Rows from block 4, named by matrix and row number. Each number is 128 + 24 x the weight over its row's rms, rounded and kept within 0 to 255. All counts start at 0. Numbers have three digits each. After the name is the row's rms in percent of the matrix's.
# pw1: conv module expand (GLU, value and gate stacked) (model.blocks.4.conv.pw1.weight, 256x128), inputs 0-127
pw1.61 109:087165115119116112121120128144136136076137148131088131138130113083141141182152125109151118106125117149144132125167125134124128129119120148193133132162137160061078116129167117105141099182061140077124133145098100107157099113129127135112121167100165103107158135175170150127113083126132159137143119121143125133144094165141133123148114105121137137144130102146109135147121121117151144118102
pw1.62 092:101126165090130120118132147136110123088148128122127132136116130127094092138119143147142100100115129120138138135176192143112144129117161160119151121147106155167122121153149118112098108153073119119131147114092090145163129116120173091155123119091113132130119130148114151141164153146125121094182138123108106134148098148067101135097148140108154107153146155104127178138112075132153180092116
pw1.63 100:152127140148144141111135109149136132102128118148160138107113145133086116147114140134136137138170186113128147105110137152120134104154145155164111119117143127159159135118072105096096119101126143093139145171120126135090162121125124148162098088118101149122128118174116120104154147112119141133136161122094117141172064071138148151124126135109134104134133146095117154130086171085110055155115
pw1.64 098:082161107131105118122138119117108121084167143142137106159115141099134124156122116098162124098107092154144133122121093118114112153123106133157113149122138127134092166135148104145144158114186100179083172123091143116173161110080138107159137119143145140127132165115181112099090103152101148107100143145146117118129122143106132098155132084151140115144133175153118096170129149093128132122113
pw1.65 095:120129079128137111110106131114095057136119151130170114104111126178150154140126148144140115154104102083122150147088160153149129137120137076080156111160154141136117090085108114160160150072139152118104141069153104130119129142128123131112129065122118132156130138148098158132145145139097114089153151141150132125148141122121117142106117133111111131130142114148127136129140129142117184133186
pw1.66 107:053133141135121125131127125127134167111094138143116101105107072067103111130096130143161132133114126135091149160051100172095115132158134113138116128119141126158121138131123106111137135142128132142110146122111083133129083116101118148133140152115116167119148162153175122130152116133104180089119149179142124127144150139111143082134150091146120131140137180137142120128138166156152100127138
pw1.67 110:100128082109140107098118124157131077129102122125157088138127162100113140128157108132136113148088086089164141106153107135103134156169130126112094160106198112131144136155134134127118147153171142148172148115113114159107070122186119124113135108110122119109124154132142160063124126145143171137174122088125125101112122106140155134120128125134120152123153116122134135120115145139103143174090
pw1.68 096:153149122104148121142109114146085117144130127115115100165143150080103135114121109159163130141123103151132136123137082175140138151145128183086096149120116146110135143081154142161119116074141149108111120090114114118131151127073111221148144105132125111117151158141116132100122127154128115154131142077120137102098151113123106118144145204136129112122131147102106153121128144147110125125111
pw1.69 107:119114113147121172167126136162128164133143135093115085169110151187102079109083105134171125119141169106105094136154116124090122109115138116136114108123112128164157152117122116124110103082131122194140154135135144076112133136081163118128116159152123113118098147121111104130155135140130112162092129089138128144153135085184101122160115132144159111118123120153165097128105140134146137118134
pw1.70 084:130111135129108184113148125133118128099095127146137178109135155096124098148062092131086172125154164095170100156086105082108114149124100113148148126133136128183114112119140138144143132117129101148145135114099096110103142117051104115140161116120123164157124134129121182117120133133168148109120101152137123135138127128145175145133131116104145144140146126094126171154093137135113146125154
pw1.71 087:134113123086120133102084130117092134109087139122120111106120135133129113116111122136124115163112101118146115125174155089092135100087096143136146115111128138097166122165155181161133125171081087158149090121158127156131151112163115147094130160150166108137164144124155135100152128155124132099131155138113085093122129103100091177120152112155151175126133153140106091165129103136127105128143
pw1.72 087:140130143098135153156108137136115124101153171172140154095134126077123171138086123120106145115164109095094110121114119164142095098119121139105112136117165126137148133144156112177154106117155130148139123162114124134135115117167099123135097165143125101086119144114140099094133128144145090100164112136099102151093109162132137087113066152144156110172149162121087140112085129133154122158144
pw1.73 097:121163098102137167120090115107128122114112143124116133162200150143107129036106128161124113101108107152137152131158130099093119133121133141111128100147137164136122064147186127158117102109139125148140158120097116115119123146127113132144089144170114099138168160130120121132132113130137148130117143105144124131159125167154113114072130180135112124099105097172112131139127150137108145102129
pw1.74 085:118106130108159093139121149131127152082119117140102150104124128148143152080116113128109109141120098117164146118086099128096118183130125155099115137136154093165140153096109109136153106138138105124084079123142175095100134136062113148131129095141142147135130151179119119128155141140103109090093155129136129123135122161124116162145151155123169144132147161155130126172074164161148151111117
pw1.75 088:124119113133117111150122132130154095122171139111114104125134137111185123128090129145161115162174068138149139121107124087118121190129098136106159128161113129146193083154151113173102089100149139119110142133167138156103118109070136148059138129142134137121155134146101156125107119119150131114107135101125118091095134118142138128101159122129134160144128107129137142148164144136146090141096
pw1.76 106:162135105136099143106114137133104142134132152115110150128154154114113098194140115102104104178146118154114107115117141139156067129100151104152116063147159114131141122135111131152131137078112107113119134093159121127130148142155131051100169155093124091184147151162125123135123099173118132119124133154110129166127136142107120142130128135140092119151119093131158093140118167117154142110139
pw1.77 113:110129109114139163112106154130134126144112138120113108126124156094101156108135132124136120079133119166182152135154144159097056133077129151131125158133168131095189150087124134123137146089155166164120177148112158132141103127135159114131156110123145188120104122110106169131107117126146121103091120116119124102121131107144125132138115161099156102126131162124153096108110119126081121085154
pw1.78 101:135088135096123137112140144105106095082127089153114139135114101163155136111154119115128125103147134156127116139150153120078095129123154107108143143109108083111128127113085102117147149174167131139130148141154091155111150121124130159125136142086138171178109141159169116129118168190155138177125109141162105083093158116138093116101087123134118127079160119114118142154123133154146138127134
pw1.79 115:146127113133116116128126140128120121087156109097161201112186130113154168145146120132119114208135139112145156135149134112169168140150119133139123117124139124130151110123114126121135107087123122091095077117110133155134132124120113120141129086185164173135142106112093128163127115136134139187100112115095139115087115135112114113156134117126120108138119131148124099133164122088091068117113
pw1.80 116:148118140111117134138115140122126131117097118148130165165159148129111103113126132128201124132168134097083174119153143159123153117129150113155145166127039113158154163124157130082140108112157134150148118127163130121046139099149110098141130114111091155097092095129140131093141125149116121115122142143118142163127106091128122122117131144131129110109113154096140095140135117152141120110081
pw1.81 107:093124136148121116079101133109149134107154158094135097166147086097122102191124119131125143132121132183149087129117113158137123145128092099146143188147141136160117174100151156123113157114094157120128113104118108179173131111157130137160123127155089098101109163092101162129152117107154113116175090138119126134105128126120145111102128114103121133142120088136101158109142141125159144117143
pw1.82 089:142122117178121141117109147120107096108117114120126113133135154172103102101129103119145129120073135146135097095157095095163158157130112091133158106123111194173156092136116154165118134155124180132100134143140106143092144160161103132120120115122116107160142128137094136155105150143057162110110083119133103124131097099119120130143109154142149160121151165105123122145142112120152125164160
pw1.83 114:111074102129105137104148118103097110150131063117137149166110162135087155145125131130071149075149118093143134130118141148177127103149143122095124150150137132112132134147123128133169157177086132113153133130140103135086104169122132099136103132122103125100174131124113129127082186177143152130094164154144124128117102147114134135167109156134117105146114151133125148109107125164115148111120
pw1.84 086:181151120148110156140129151131132146192159148150092146151147122104158171134127084103157116121143125127080139116117136142099076121102114104154126092156144137059138149133105103160131085102133146118141127124110129153105130138145159125133135176115110154158076101118101130136083123149087127150115077172145110148118149127133105142108106135142127113107116124127129135104175161101125128105129
pw1.85 095:088104155110137151129144127110119123133167100143117124157130149132119136182089134097137143112144106099085160134095089139144134152168130154090164111087173143123145130093125143161113106125160135092101103124150131145120092141072105128162137146138142122150131108175163110123102143128133129131158130110105121128104180090119149104149122155134145179099120134116103128109175126103161129114074
pw1.86 100:123142115195126141075131126118145117140131159146078083105147087147100097138113130175103103126117108149134154122128071122132134127127126169116147088143153126163081162136148121141109142082142153121159126119133121134139128144151155111136139128182139113121173174138148119169164102132138140126113139092148091138107107142111100125098139105107170069108120104126112127145120145117136141087111
pw1.87 090:121129099154106159124150191145143171128077132070125131141116107122107132130103147151156132097133123146169147145156125142156171146126155110105089143127158121156157123149155167135120114128112110163142089134141145163111109066088124126104124131170133110145116116102097117133134136113087131115144131070118152081159126080087143133139112138146124133122151127107110085133133114153127173112123
pw1.88 087:119123141141130113114122128113069125084161109126132122072144133113101135157154118161095117108140185108159172089118141159153128108105163115136148137108149132121151108121113149142127118125117143115106096170139140132130131133093131142172158076122142103121155145142153136139152094101123102114136134094052152169125103105147167114178111147165129133113133116100161130121077112120138168135132
pw1.89 098:126108062143162112131127136107127106076146137101114174141089131171162152121109141115129132126080109093121138145137137121165155139143123116170152099155124124136141140150140116127087122131110115123104135094145159119131128106139130146153119173113082143131111103139130150107130134158082155137139147085116148161143124153136091112058124152114121086171125157153072138143105178144126142145121
pw1.90 103:142177122145143141112141124112141143150090106149148078082104133134121121109171109109143118136119137121165158141101128129122126171090129147151142159096088117109105122082149095118121132108163185152078122111106114108114140154136101128126143140133125143101118151126154150145129147115134165090120110094129130106118142117122165106180112138107177124111159168146160101103098079101122152173098
pw1.91 095:124154124102152101111117116140101094165108117134131163125130147114143141119089118115174142157185171103141182118121102101119147125090125131160122165117144133164096098118126116116135150096078118133113127119122138094112080156106154157143113117152121135140090122095110160131130099149087148106110135130103085092188155180159118141133101124151102115157152142132143139091151130162121119146139
pw1.92 117:127125138116113120111106127123163129124102098129174214125125099107160089108129118133134128143071132120128114119111158121155145088134130066128130104114146118109122119159131141132149105094117123142107102141128150146131100119134139117134069127168132167083111125115120091136173119108112130104128144151143170077121123176160136127099138157112060140145133157170128155142129147155142150141111
pw1.93 091:148130109150102140129156118107128151115066134145095120165146183159102096124136125131106163179132127122164159124116101119118117109073091112143090159123095130111107112129123092140089123111144141123101155154113090129132135132104156142120158144157137121146117116139174165120106102168151111102178114128157099114127121147095105101105143147154123138145135091115123100107105135188160168126128
pw1.94 103:187145109115128152148087131140129132118137161157141142117139154079144160124091120117135127090122117014109102145151149147154151120095070139127119109149115113139150107120122151127122130147105144153150116128147155136112173130107143154138117129134112131170111142181119136150140167124116118185156116124104137126121125106145117125115142115098096106145116113140116090151169100095093132118125
pw1.95 114:181122127128133104108109124126146150121158135131121191121150147188141161113103107114124139127125096131140136139165143122168167132156113133120121107148146125155155159110130190118103124149095165094159084135101143132157106109112143163136144121114156107107104136146109122122175101149116089121128103092058105104145143133116096127118097143119083111131099080132110115119120113095139162157136
pw1.96 115:076163132087160114108145127123088108159184088090161137141120124155107109105133122108154105146161117090112134126114117098150112116086153088098124152101113126170132094131144116145175110143139128102177105111152133132135121119162116124096139171128093133126083169159075149132151130127133127137103153163123122155122156124131127110143143141099120115159131164116134147095113134162092134096158
pw1.97 085:186145136101119129105125119099111130128099113102145101142100109118133086138101136098098123165112159122118082116153086113132097098118155111157127101131154106142134166101192144182095102095135134120121104149120135132156154156136102166129156139116090158131157108149124163113147096140120148109159126154143151110128125062109163114135124115173166160168127117122147169139124127110137126113137
pw1.98 114:131162128130134169106142119130121106136091133085150091123120139119106117080148123177117126125097165135125113136125115125077087100128130184097153176098096122138129137102108135128097144103152120152105096112087137121114150144117131121141161106153103166135111094107148145149105145107103184118141145140156122111122128169146141154128170077148115157098155147133152168121145111184148109106129
pw1.99 117:116137133089119115139110160146166092163178158058107099149126103088128110135094126149123123130100131129142115096119119111081119166128136108117148129112162114128122133153136148183137139130133130138109134120105068093123111129133150139108115122090104122083116174192162118179155133131146113122081130132122168131127150172169125129174107143157130118129147125117125148112144135104100126146115
pw1.100 103:084126121159124111161122108112116134148107121118172125154122129137079120145142124149134154142136112094172174130106132124113140100109141119205111158162087094140090133138144134127140126101135137140125128099110077095099159159073140120110111146103118124157159130132131137138142142121131110174101109179169125132096108116135135091125148097134157156129146068137076133138106147149107153120142
pw1.101 082:132147145154095110083162113153215154136100117149115131142087111126112094103156146126178124127139122114144145172142128114142141107155171105118102123139097143135134128123123152117082143110171137154098138148131146135136117053098106120122107099098144145117116134122139124135133129120133134139181092173131133163126090111118137140121108110125072129073104131116130113093158150154139121134150
pw1.102 101:074148093090123135114151140131121104120100132126162155108124116107120115097130123142125142163109183106129143153140128115121119139131171104087098143146167109097090149149135137126096081087176151152150157179151141118163158115124139129124125131147120119095167149147153169092122117148142152065149163124136127124153096108163097119105123149084151124110129107147132137153125135109121104108081
pw1.103 093:150103137136109110115134140140102105147065135111164115136143182137125192130180133103160117135113149132134067124116153101141143101118128098159152110158152123134111128114078136155139116121148131133130117119093165096106128127181135144130153135125138138121130115147147119136130144130145119155122105112107114096131107129110082129145108106176146099140159095055139141151130105088173154174131
pw1.104 115:137120128112133166101129101132127136113088196119125135103091113171152114147148135122104105135117135141101106111128122155096139130145135119158101096177135144107128118110144147136164124102123089117205127085118130169148119121093113204087135149115163111114116105119161134146099173127148139132098151105107113119092135156138154115103144108128148131139150110114173122129098160107119170147122
pw1.105 093:134112119125132118136125120155128105154098129133098124124119141189097140138107162114155134124119161101114146125200120074155120135120135139163088133088170141168087134138151118129101073180186102110125152143166158143107139121128159129104108130103123133125110140145115111128155117103151168141127113084159115107105108155097160157128152124101089110131125140146088136113102115130090106132153
pw1.106 080:111141141127125161144149110147114136132145151106070134102144129170130098106114146116121141111143114168141138111147121112153121136120175089127143115149065109179143126119165163130100142106131136169078134072130135092130164116115115111141123136126163109124121157111117124148140104168196117115099089106100119125137136104089170155113115123072126131111134090146150105144161132127167143108140
pw1.107 107:145115125151125152129099100129134163085109134154115139108095153115103132100130131139081110104127149203166151123098104157128081139112143106145135119142163170108126107137123130131139102134135086116107107126132119104157116125155138112118119136119165131126137156178168157133121165164157104120215141148132122116125115113156135122111129126084152119120157115093115147133102101105120093140067
pw1.108 086:176131114117138154118130121102083138117052152157115150155081105122106132118147117139126131135129096137089139126132155140156121095096140130117132108092117126142166113104082161125119167109148113148121105196135151112107132137081145122102174162121172124110120164088123104170154154121135116134107146178151152110152144121104136148122101171098144163121133128105100125134100125155124119142120
pw1.109 084:168078159107137126177092097145162097135119133108130119125126167109111109118180168124144104135125147151111096108133129161136180121146121157112123093105111123137147135118157128126119161168128144107133137099118133191139080114087104091078152106141113136107122143105106127122147110095104101127121172134123162119167091159125105113111164155156166129126105138103155112162127124131126132166119
pw1.110 107:154146116109090131143114153165085128121124092122143111101165162153101145081118093122119119112115141139130143110157123119131117169124118149077137126150129150144165124089122129161096172104110151139126120131111110148143171104150164120188140117143109125081129127106100131101136103080099115118130142095112104118117167112108138166172152153111142109125116142172146094128175105123134180129093
pw1.111 076:153097099115121163129126137097161121104133155112103156110155095169114126166134069118151136104102115147085146115140175167117158117156149131124115108122097107130066131138096076126123137140168106125100126128133133137148161164141144112139094183125129137142113106139125142121148116142119155141156122152089101154137097126124123157181124108072115132094128143085113120135134130119184155144129
pw1.112 092:134100119134123123130094093154121085152103133121163131121121133142153109155135135155144128149135145099133098139096130136132130121128082108142139127119138126109090173114123136150105114128133143159145156134097122115133155136150100107103164165106095120155166152124130114105103091165106105178090125171135070095096110115140128124166076104147138119130101111129126150117190154141180119196114
pw1.113 083:127135103048160111142102145170141113124150168162176114100128120101128164131151113145116088134164113116072114181131082111118139161118112135120102123093137137108121159116132115118120145127141089104135134105149120119143144154180101153135112111084119129128111147172126107133101119163097141139110090137158120138159156137133145135120155114105136116168114114180168103155161134113131105143134
pw1.114 102:133135119140088130113136154137132142119134080125099109128128093096086115136138095166180128156108124154120168095145119142139115111113116109155123166119107141141132156121138138111120153108104098177137129106135162161090163141097117180133130129096118178157172127139198121144117100160132156126098142146158128127105122135127120087115144106110122128084098116150104135155065099150153103146134
pw1.115 101:139132126078161157134071118149132145129105145123115161128115156121143129120146145114144121137127099107139102152179111189128130070102106185148139145127128147136149145146105133152102079143080092091112128146107130089131126138120132090131134130083100134131144138112109124111128152093139122183119123172174106164118127129091169159138088137123097123146103159143134102134160124130162119129111
pw1.116 114:143110149152129140102092122150099136143155128119143102113147082144132162099129178088126133118147084142112133135148164122120102138101127104100113100147103128142147145134102133112134105138161106098115126140128112123110140099073130123120089132164142159150138100127115164140145097121169101112098117143090113137148127128133111140114135134210105149139155158172149186129131118160056122113159
pw1.117 093:151167120112099115116130096139130114154116118133139115137143084122152106115134180181120154149165144115131160117172144106145155138114111123112123091142134144141143142116145152146108124151074145101130138102121115109134120094158132129126124178146141091145150097095124101112156128157124156139155149119049122104123134126071133130116128135176134086114186100141123144129078137128078113095118
pw1.118 109:128129097126137131120158140118125149151148148139108164118109076185133132132144127127107101193116158167126130148110127116132146128158128066150147139123116107112107106122109130099105119074086114141131108141128103113129129115097107141097072159104123112106155146133112133143123127167122152183115095131142149131143137175163139119131116187127089089138138151142137129145142144051163126134119
pw1.119 094:106093147134098145158102127148111066101129102119102170120160133164095122105122143158107140128125124111141100112174059120141144163104151126138131167103107130157102107116115118127140124131146120112141142174120123120145121135104150129073137165142106170089120110126153151155129088110141129141093123156126120080133143100153150103133147143159159115115115108110165130166127123201132150101144
pw1.120 099:112095139131119091112104151124124136096138129138152101123156175105081139123154178147119111150130134097146135122113138142087122152148138167139136126089181125159149130085138082102115107161145107109118144144102144136121129127171140102115104131137056138137136104103157148085140120115121149131117147116154177149177140143159126146118109146068119106122157073137148142101114127151132170129126
pw1.121 116:114133082096087125144134123133116130141141143122157166108112109151128160147122108090195092135106144133149142106132158072089126094102124143147145154167163120128135116176127137135101120092109141135105097158149083103135126132130124135118087109168131154123200122129135122101119108155156131123093093138176152183148146069137113129138110123121156116099158113140130122122129122111113132117145
pw1.122 106:097160165148155097132111123116144162133150161064148099133105133100147161155168183110118104138097109116134122117109135141113133113139130134167109180159127121129132140134126093135154147131100113119085109119137128102113115103109121154100175126083161165163089095106137123142143148121156135130118150176142148150101127123131106115107126131125121155131085110146161138119105115104090145054148
pw1.123 097:094124127148135099158111189140155153114088117121108107134159096131135106151136107118109144115129120118179128100103094125116120148101121156135123144106112177111129125160138105085147152172122142132161148126137137125150155135105086135156129131070168115151152125134135113170124116143190172127138107169098072113098135133098143106125151103134143112160118117133093111136129134133143066087134
pw1.124 104:134105152093118135137137197092134148109144099142123088088131120155138115154131085169082160138117133164122153112112138125138145070121128140095113126102122200094104133102110128122169117099123147133147101138139096149173070110119145152144138126124132138136114156129152084131111155129123140094116151111145160081101133123131155135161144137107099175126151117111151108102142165140114138142124
pw1.125 088:172120156123105124131149134114153118159135128114119122143096143088104119099138128110102090099115105115120120137074139119153108114173103124125065136095124112106112137132085114117096117099161152093109115144212117116159153117181165130125149137093143151136148167096132098124155117140154150171125145107118150088115140149148156103115118131087138127138115161130183125143121130143146145151151
pw1.126 085:107134140105129172125137128125141145165083093099146149121156107112121105165122110119119123139129133127124132160133116126104132167140162158146068147135130132109121112147114098161114138155140140113124148136143170083130107103105104105161156095080110133170129138144118150157090173136109087108106091173115144094135122085131119128087135172159144102113177124150148080162138121168102139114134
pw1.127 096:129145126100142086163123111130121144103104128122131152146106111146136144142121155112092143106141123146129134132152138155156148116130084121119122151122138142061127148117127156079115114108165120134058137092136131097109146103122125150138145154135123134159152148105175143111068130144170100182096146095142115126142163108112131117131119137143183117084110129112110124104166202113110111158122
pw1.128 111:161105125143106097080121130141156156114164134159127122146103120116103112156080141152169117141129164138131140100147162111160106117166100151128111127120150156136165149105130155101118177148146140149111164124137152094139133141118153088115080170130128105113117174080089115100126074156123143163166089135113146092117135166131153141136161111097124116105142086115121139132108097130126120112104
pw1.129 119:194081151104133127210103143134142102110145130123098190166135101139144110104112119135093102148191152111127106113132126124156183126110121135123153122096138124158140102150131148165139158123082131090123107131143134144145112114110171173119124103141098149104102120142155130124123140150139135140087124094145120111102123122101103125112142151117093123122083147106112170115132157123123128107123
pw1.130 107:175113116119140121145126158143124087090144147104116154126087106090118132152127107149108150095125144159153100139123116142147177120135104112129140146167110136150099154110140135156115108154120127113131139122135121128117115140105139145116109137137083135157148132144051095148183139118129144139116130115173113126121137123075133158130120111117037096167169129142156133126169130079148103108121
pw1.131 094:113076130126134124144109124147189133093121114114152123130112134120154155128114107172058091174137146079151150126141141121124128123102128111134136101125151140141151138091126087119105126096140119126158131087122137085182133143194131146139080135121138126138147170122141119174123139125134098153139122084094143155129116140119113129132105108099139140099097115145114139110194149110111168134105
pw1.132 107:163106126143172128128130114155115170122131128155152137161083082114153129121133107114109098148198151160098112124085124085170109094148142104104100131094129128122116107105123135129121093114157115114141145155153097111132128121133145109116133139163142146147148092116141146165083147106113125146069135146126181154137139080100167107163104150102109127154135101111136110142115130140108163143160
pw1.133 109:167168130144132121107132144122118106134116136112084124154110092110108109180070099119110117128135147165151107116141155179155171168115161137150125087094119132136110127103139101096140127132145094118075119135115126095109129139144159135126093156140131179090166130151148168132110160183126152140123133140123146136074110130093141136110123140095119127090138134106123141135122107178146114089142
pw1.134 102:102113162141178072116124134142105123111143131126156155136149110150166122144114101139113136116148127107126101102104173140119069099090147092063116133124161122124152124107133168106094113133144124183124151166144089151162138164130132120112139096120115152128147110135142144156134131130151134151133098146117160172127134125061120131098131131115116151163098112144110098126125128072122094167137
pw1.135 105:163139133116117107154107150123128199088129135151097148141165118129148137070113085137157117112118118150172120135127112132123155138158131147098138183150112144137128108131139130073139106152128116132128145140142130105103110114105154155155140129124209125124140140111132143117127131105155109132138112094116114097105090112121139110097105099137142168162115073114130111124099190151123136074139
pw1.136 087:141129146169166152155127137135099134126130107121179137070121147118106098136137125089176089131122123147115150120125137110123143131099114111120165124110088160093106124130134126125134153080179104100102121094161118115121136129128137092147154127153137117178121161121139134097084147163090126114179113174098137100111144090179103153148116146101158130129159141138119103146116130141150079137117
pw1.137 104:165150145123125164129158118126166105140092114151145125127108137184192134133072156154094143161124115093092158137172133096136136134131124118123109102092104086136096160144128078108117146116133123144110113150141128164110136105116140158125144112153110142189103149121122124144125166115096123108113121119112091144163100175097119132142097093105114141129107111126102095157166126112165140154128
pw1.138 093:108141148130113073112124146146168140165105111095120146148145133096114079103119134118109112119147135078138152107096113128143110138125121107142139128093113140092123105081092169137178140123150149129118138171116109132140123190149155148146111131119118152117123123140074116086148081139134129100124155105128103123131145108134148119143158151106095138074087153122125154125131175138127197147140
pw1.139 095:103127186145132125167093094103160071147152113072146146152148080140143173147141122115128112144125096133151140113105148125113120128133120105155122130096142102118157168146147108110118091172078137147130148131114067142120113126156103085097168101133109137125148138116147129107087126112156129103116090122161137168117094145129165143131140168130175135132125108112132117134154143160131129145102
pw1.140 108:147122142102108139109148136160117129146093138155099156117123130114144158152089190121148125164153135135099097128093110146115113122115124128170129110123099120170118127109117114142132143081099122165124146126146161126119132114068136108132159194115150131101106123116147134125100137145095147128124096136102095135148122170158178147123101148128111083111106113133143112083143165186168140142083
pw1.141 105:131099134139081135116178140130104151143130165174143093123125145083157131121098119134131110141158120135132094144129134145112175113109195120100162140153159075137111113137135089135131148126105160081130156122132105143143125115127144128102097116115103163125159126119107131128130100091150108149119152136145151143122094164134109123081137105097147171128072134136172145129081124108081147106153
pw1.142 096:165069161125109147143159095130129132144109142124157149130130153193090111123119154107157113120124124139168196123118150146076124141163149168142121138138146118150100144132123154130109133133185176170110120134124081144106125123139150127132128133089164124132145126140162134142102136097118137162135091148079120102106153082127126113113125106079103107111109091112128107128114115100111126133102
pw1.143 095:166144126118149134152176113124168173115133133144135126139085089129102111135133141156116127102151115087124122126148147151196116103158139130128148130093138115176122140115173095172137177132132092139125112104099164132115146119123141113136090126136145131129099094109170124115100150075134114076134111174142142117125117070138101126110164102107088139109132130120089116135180123135126117130124
pw1.144 096:119083113103099175116120114152146123082149128109115139094164085124109140091133113112129148120118098127093104124120147100092138133165145140168176142142098105102136121102103111148120165152126126151131112140119101102153128102151140170133139077135126181127142136114173151142176074146132105091122101151184153166107136099146107108124136126113123111133098114138113164156143147133135161154141
pw1.145 102:137120165152121161127127122099130157123132117163145128113131104105142167128107148106141134142128141135122090090115144127136049119087171171120171106101126128212158114118118115126077141124092111088133126142139141149120113143141151142128126151079152118147102135110101110115119170125140097145145103119099157121135121137073138094124173080098132119110133143160146150143134127113141165120152
pw1.146 094:122094124146109103111098110136165141119106084139122116119142095138122135164139089133083149110144143155114116141102128158129174116152154162128123123162175143148092115112143166098136105114145158169134148121116147156078108104119104154140124133114150145132126096147127135158121098141166146152129107134127089102147121097123099105094146134201095114145127106127133155147112097194090173136122
pw1.147 103:138086108115130129124095097116166143099111130091122130094156132133132097151168167116145115090109092109121139147086151159133121162134150113121124103135119124138088133140151075120112127076159119153093108130167148126128159076174152148138117089138151161118152140095177157155131141128115177159141128122121090106133107143109098107139147126155128151139155132162127078154107163130117096131121
pw1.148 109:107161151158120120095111110123139148139127123132113149150096139124099111137127107116148135088097107134153149117121111122103085139122095135163102084159121153122153118069130109122148159150122147133146158144136134126126094161071116121150133110198165103176160140143154137137136136094109116160100166151151098114108148121083094158150130107144120095158110150112153119104142073084134110124132
pw1.149 097:146091116136122106128160100116138104127123082122137121114117078131136138105146105110148107134136106173132109156120098108119160140087176095157101158155067101180108150127134103137141152184163134180091146144114105130132127131090129128152131131100113137140112130133115104153150134167117190117130148129146083155141139124159107149104150108119140119126137115136102177164109097143152117094150
pw1.150 091:120175158080095107138129119170137130122113112148143166113123100131166114110138127142106108098081129115160156132167125132098118139106138094143115135113128147131108139196127133098183092119147156134102133144125123087142106106148085134141152152111129097109138150136140178128137121103146101116132112130173142109165160135097149165105162086110103091114153124121083137118126097131108099175122
pw1.151 090:118116146106140134124138115110131140107114131126125129121204128118099094085119107123119149089157084108174108099110137146132126116121126138126142155102152113112175139113130117128148169177124065129173119112129134138121167150164106146086120108114115102132132084142133132098104079113153160149134131129165126102129141140155108144129108106108155179126112142140164120167143172092133080133164
pw1.152 077:118138121150150155112125150094123105131119121111152119135141152143088104125139160110114132128116128103129131160095105142083147090075107139122134134151154145135141112174149189077096108147139116142130127131137112124154172165117101120182130156119111131131130121188146119151116103140126117155146138181114112052097099121152119136145089153104119104097118084121130106128138134135108148123185
pw1.153 112:136126138137121149123158147151104154118082172102115146141117099084126121104117145150116150140140120139175149139135104110147122150123093166125144177163151166122123142080143096112107121093113164134128119159147169080133125164098105126160151105165175151157133131092118129095142121099133098102133148121104126102099114138147102130141119128138063067130124086135167132120113141119127105102153
pw1.154 099:151124120159126124149130112108148164134149149157093124146158107143153122148099140114077132079111147106122144145117146095121108148111129165080099160106141126129091096106128131086131132082137177146146118160100137135121132098133140129148158170118095160128122143137160096112190104141142157113127148107155151084123128120120137088129132161132136127112164084102123167094133094083079139128118
pw1.155 108:140104136160167126110127158141149110101098138171172137134104091093156113122114108085109082136164125102163097184113139107166174149152167145134118103168103126159122122103143153148132159081134145113155125100175133172094114094151139113135122115149116119142126159136138139128148155131105107132137127093117137123108114103132172097111147078112106124138098107109093098127098154135129152123121
pw1.156 106:197097090131107143111140116105136112127122177109083147109148114114131098105107120158116144134125152149147105102142155104143107186142138096131093159100161102150107125112137110141106114154141154139139147139167172140114081130129128116119168110088074168133137184185092122097148094147150117133124121096170131111133135136134101135114095125114135135176121127120109110135152105137132119109124
pw1.157 099:138119106096135095160148183108130111127114130096141154112122141149087167151148111155098148136066131179109179153090146129102126133144179116134133115137127088158117151120145124175115106113081156118131114134155077127120132142161069124146141145122082111130129145146132117136117134106167088107141111170136125123101149083118132140159140121102125129137123104117120126130131192134155106115122
pw1.158 109:144099110113127109162151130125115140121113179166143149124132132081125115127151130134130108127137149185160147152133119160123101143117168144113124153146130117111142132162101108130139173073126146129125138133149138132137074096125136145112176108135157167119118165106120197132090120107116089086077154111164132086087120139151128132091126142088139102131125171098121077124130128121102131116119
pw1.159 086:109122134112116141128105142165123119110129154146147083109117205146134113107137104105103132088112104146119126118169116115131105107151106125113136122154107152131143163148156146150136142047161160146119140136156103144118100096143136112148113151144121110114136148134132121123116126147132121123120124090142125202199123154115111119151123133102098134133192121161112087083159113124142106102100
pw1.160 109:089133118099112121150130131127175102117124107068098121114137137129128123120129086097136124159169126130116096099135165150157155137082130085157119156143118137119104131155111140126121140129166133158123089156146123189128178167096082161149084117084119163165106140132092082127139134123124161175128119130118118136153097106137150145093121151118171134142132138145120135130108115103164104119148
pw1.161 106:139115105143126105141130132143101167150127158128128162134141100102114134117115099147131091109144100165126123134173086118168117106104140085131106109125142103171129111126090108107148170122166147135125106136165090148105137124139102169140132115155146170131119146188122105146122097173118124086159114086149117127078134123120118095104160143153163144174120132067122140112115088136156140133118
pw1.162 096:110134121150129130140098158126104155103143115164118102097117131124095122136083139150114144160140135140115139167120135163103076136137160125103159138096147125092145147133116114117140144094112116166159101114128127117136155109108124150117174165162148152136122136138075183177144119108167148080086132111153125150111132078148129118130107175123141136125161158091155113093072120125134103096130
pw1.163 096:139146111123104116144112197099117156111111134146140134077137119149085134094108139165145124091128139089121113111150129137130150084144144102115101197158095121137126137137159148117088106112138081083142141117147132137132133153123143135150089139135127173131120174124112116094121110105132098094094090143133156155066125127137105154145150144158153114139140165125115144139161114101155137166122
pw1.164 106:165140122168104132103142162136171113109110113108163130138119123106150143133118133142144119179111095130170130150116121174099133074115140081197081133122140131111110080122099140107146148159112131119139143110152140113122135143150125131097114103099159123129100131104130186113117135138111091110096141099136126160125145093140129127115142176084113165112098123131143136177093163139162120112103
pw1.165 096:141125124122103119101122111150124123145127137147117085201162115152103104157114148149132115127089120118082105104141098177100140128121146124121162139108122145142102075125125116132098131106152115125091141153111096098112111154163131125132125188070121151162142146130116141111169139134138128139154181094123153096164133141103143082118175124136120127165142093147103092146122149123129129127078
pw1.166 093:168155106135111138135119126111134169119099154109157117140124137111116174144129105106123170064121133120118144091115162116154163127127167101141117089098114167176142109112118151156139145145127109137119098064144067104104140176124117124121102144150127172133121130135123139134133149100107132151129124076119131108159149135116180113152122141097141120127116168142126158103112130093132168139076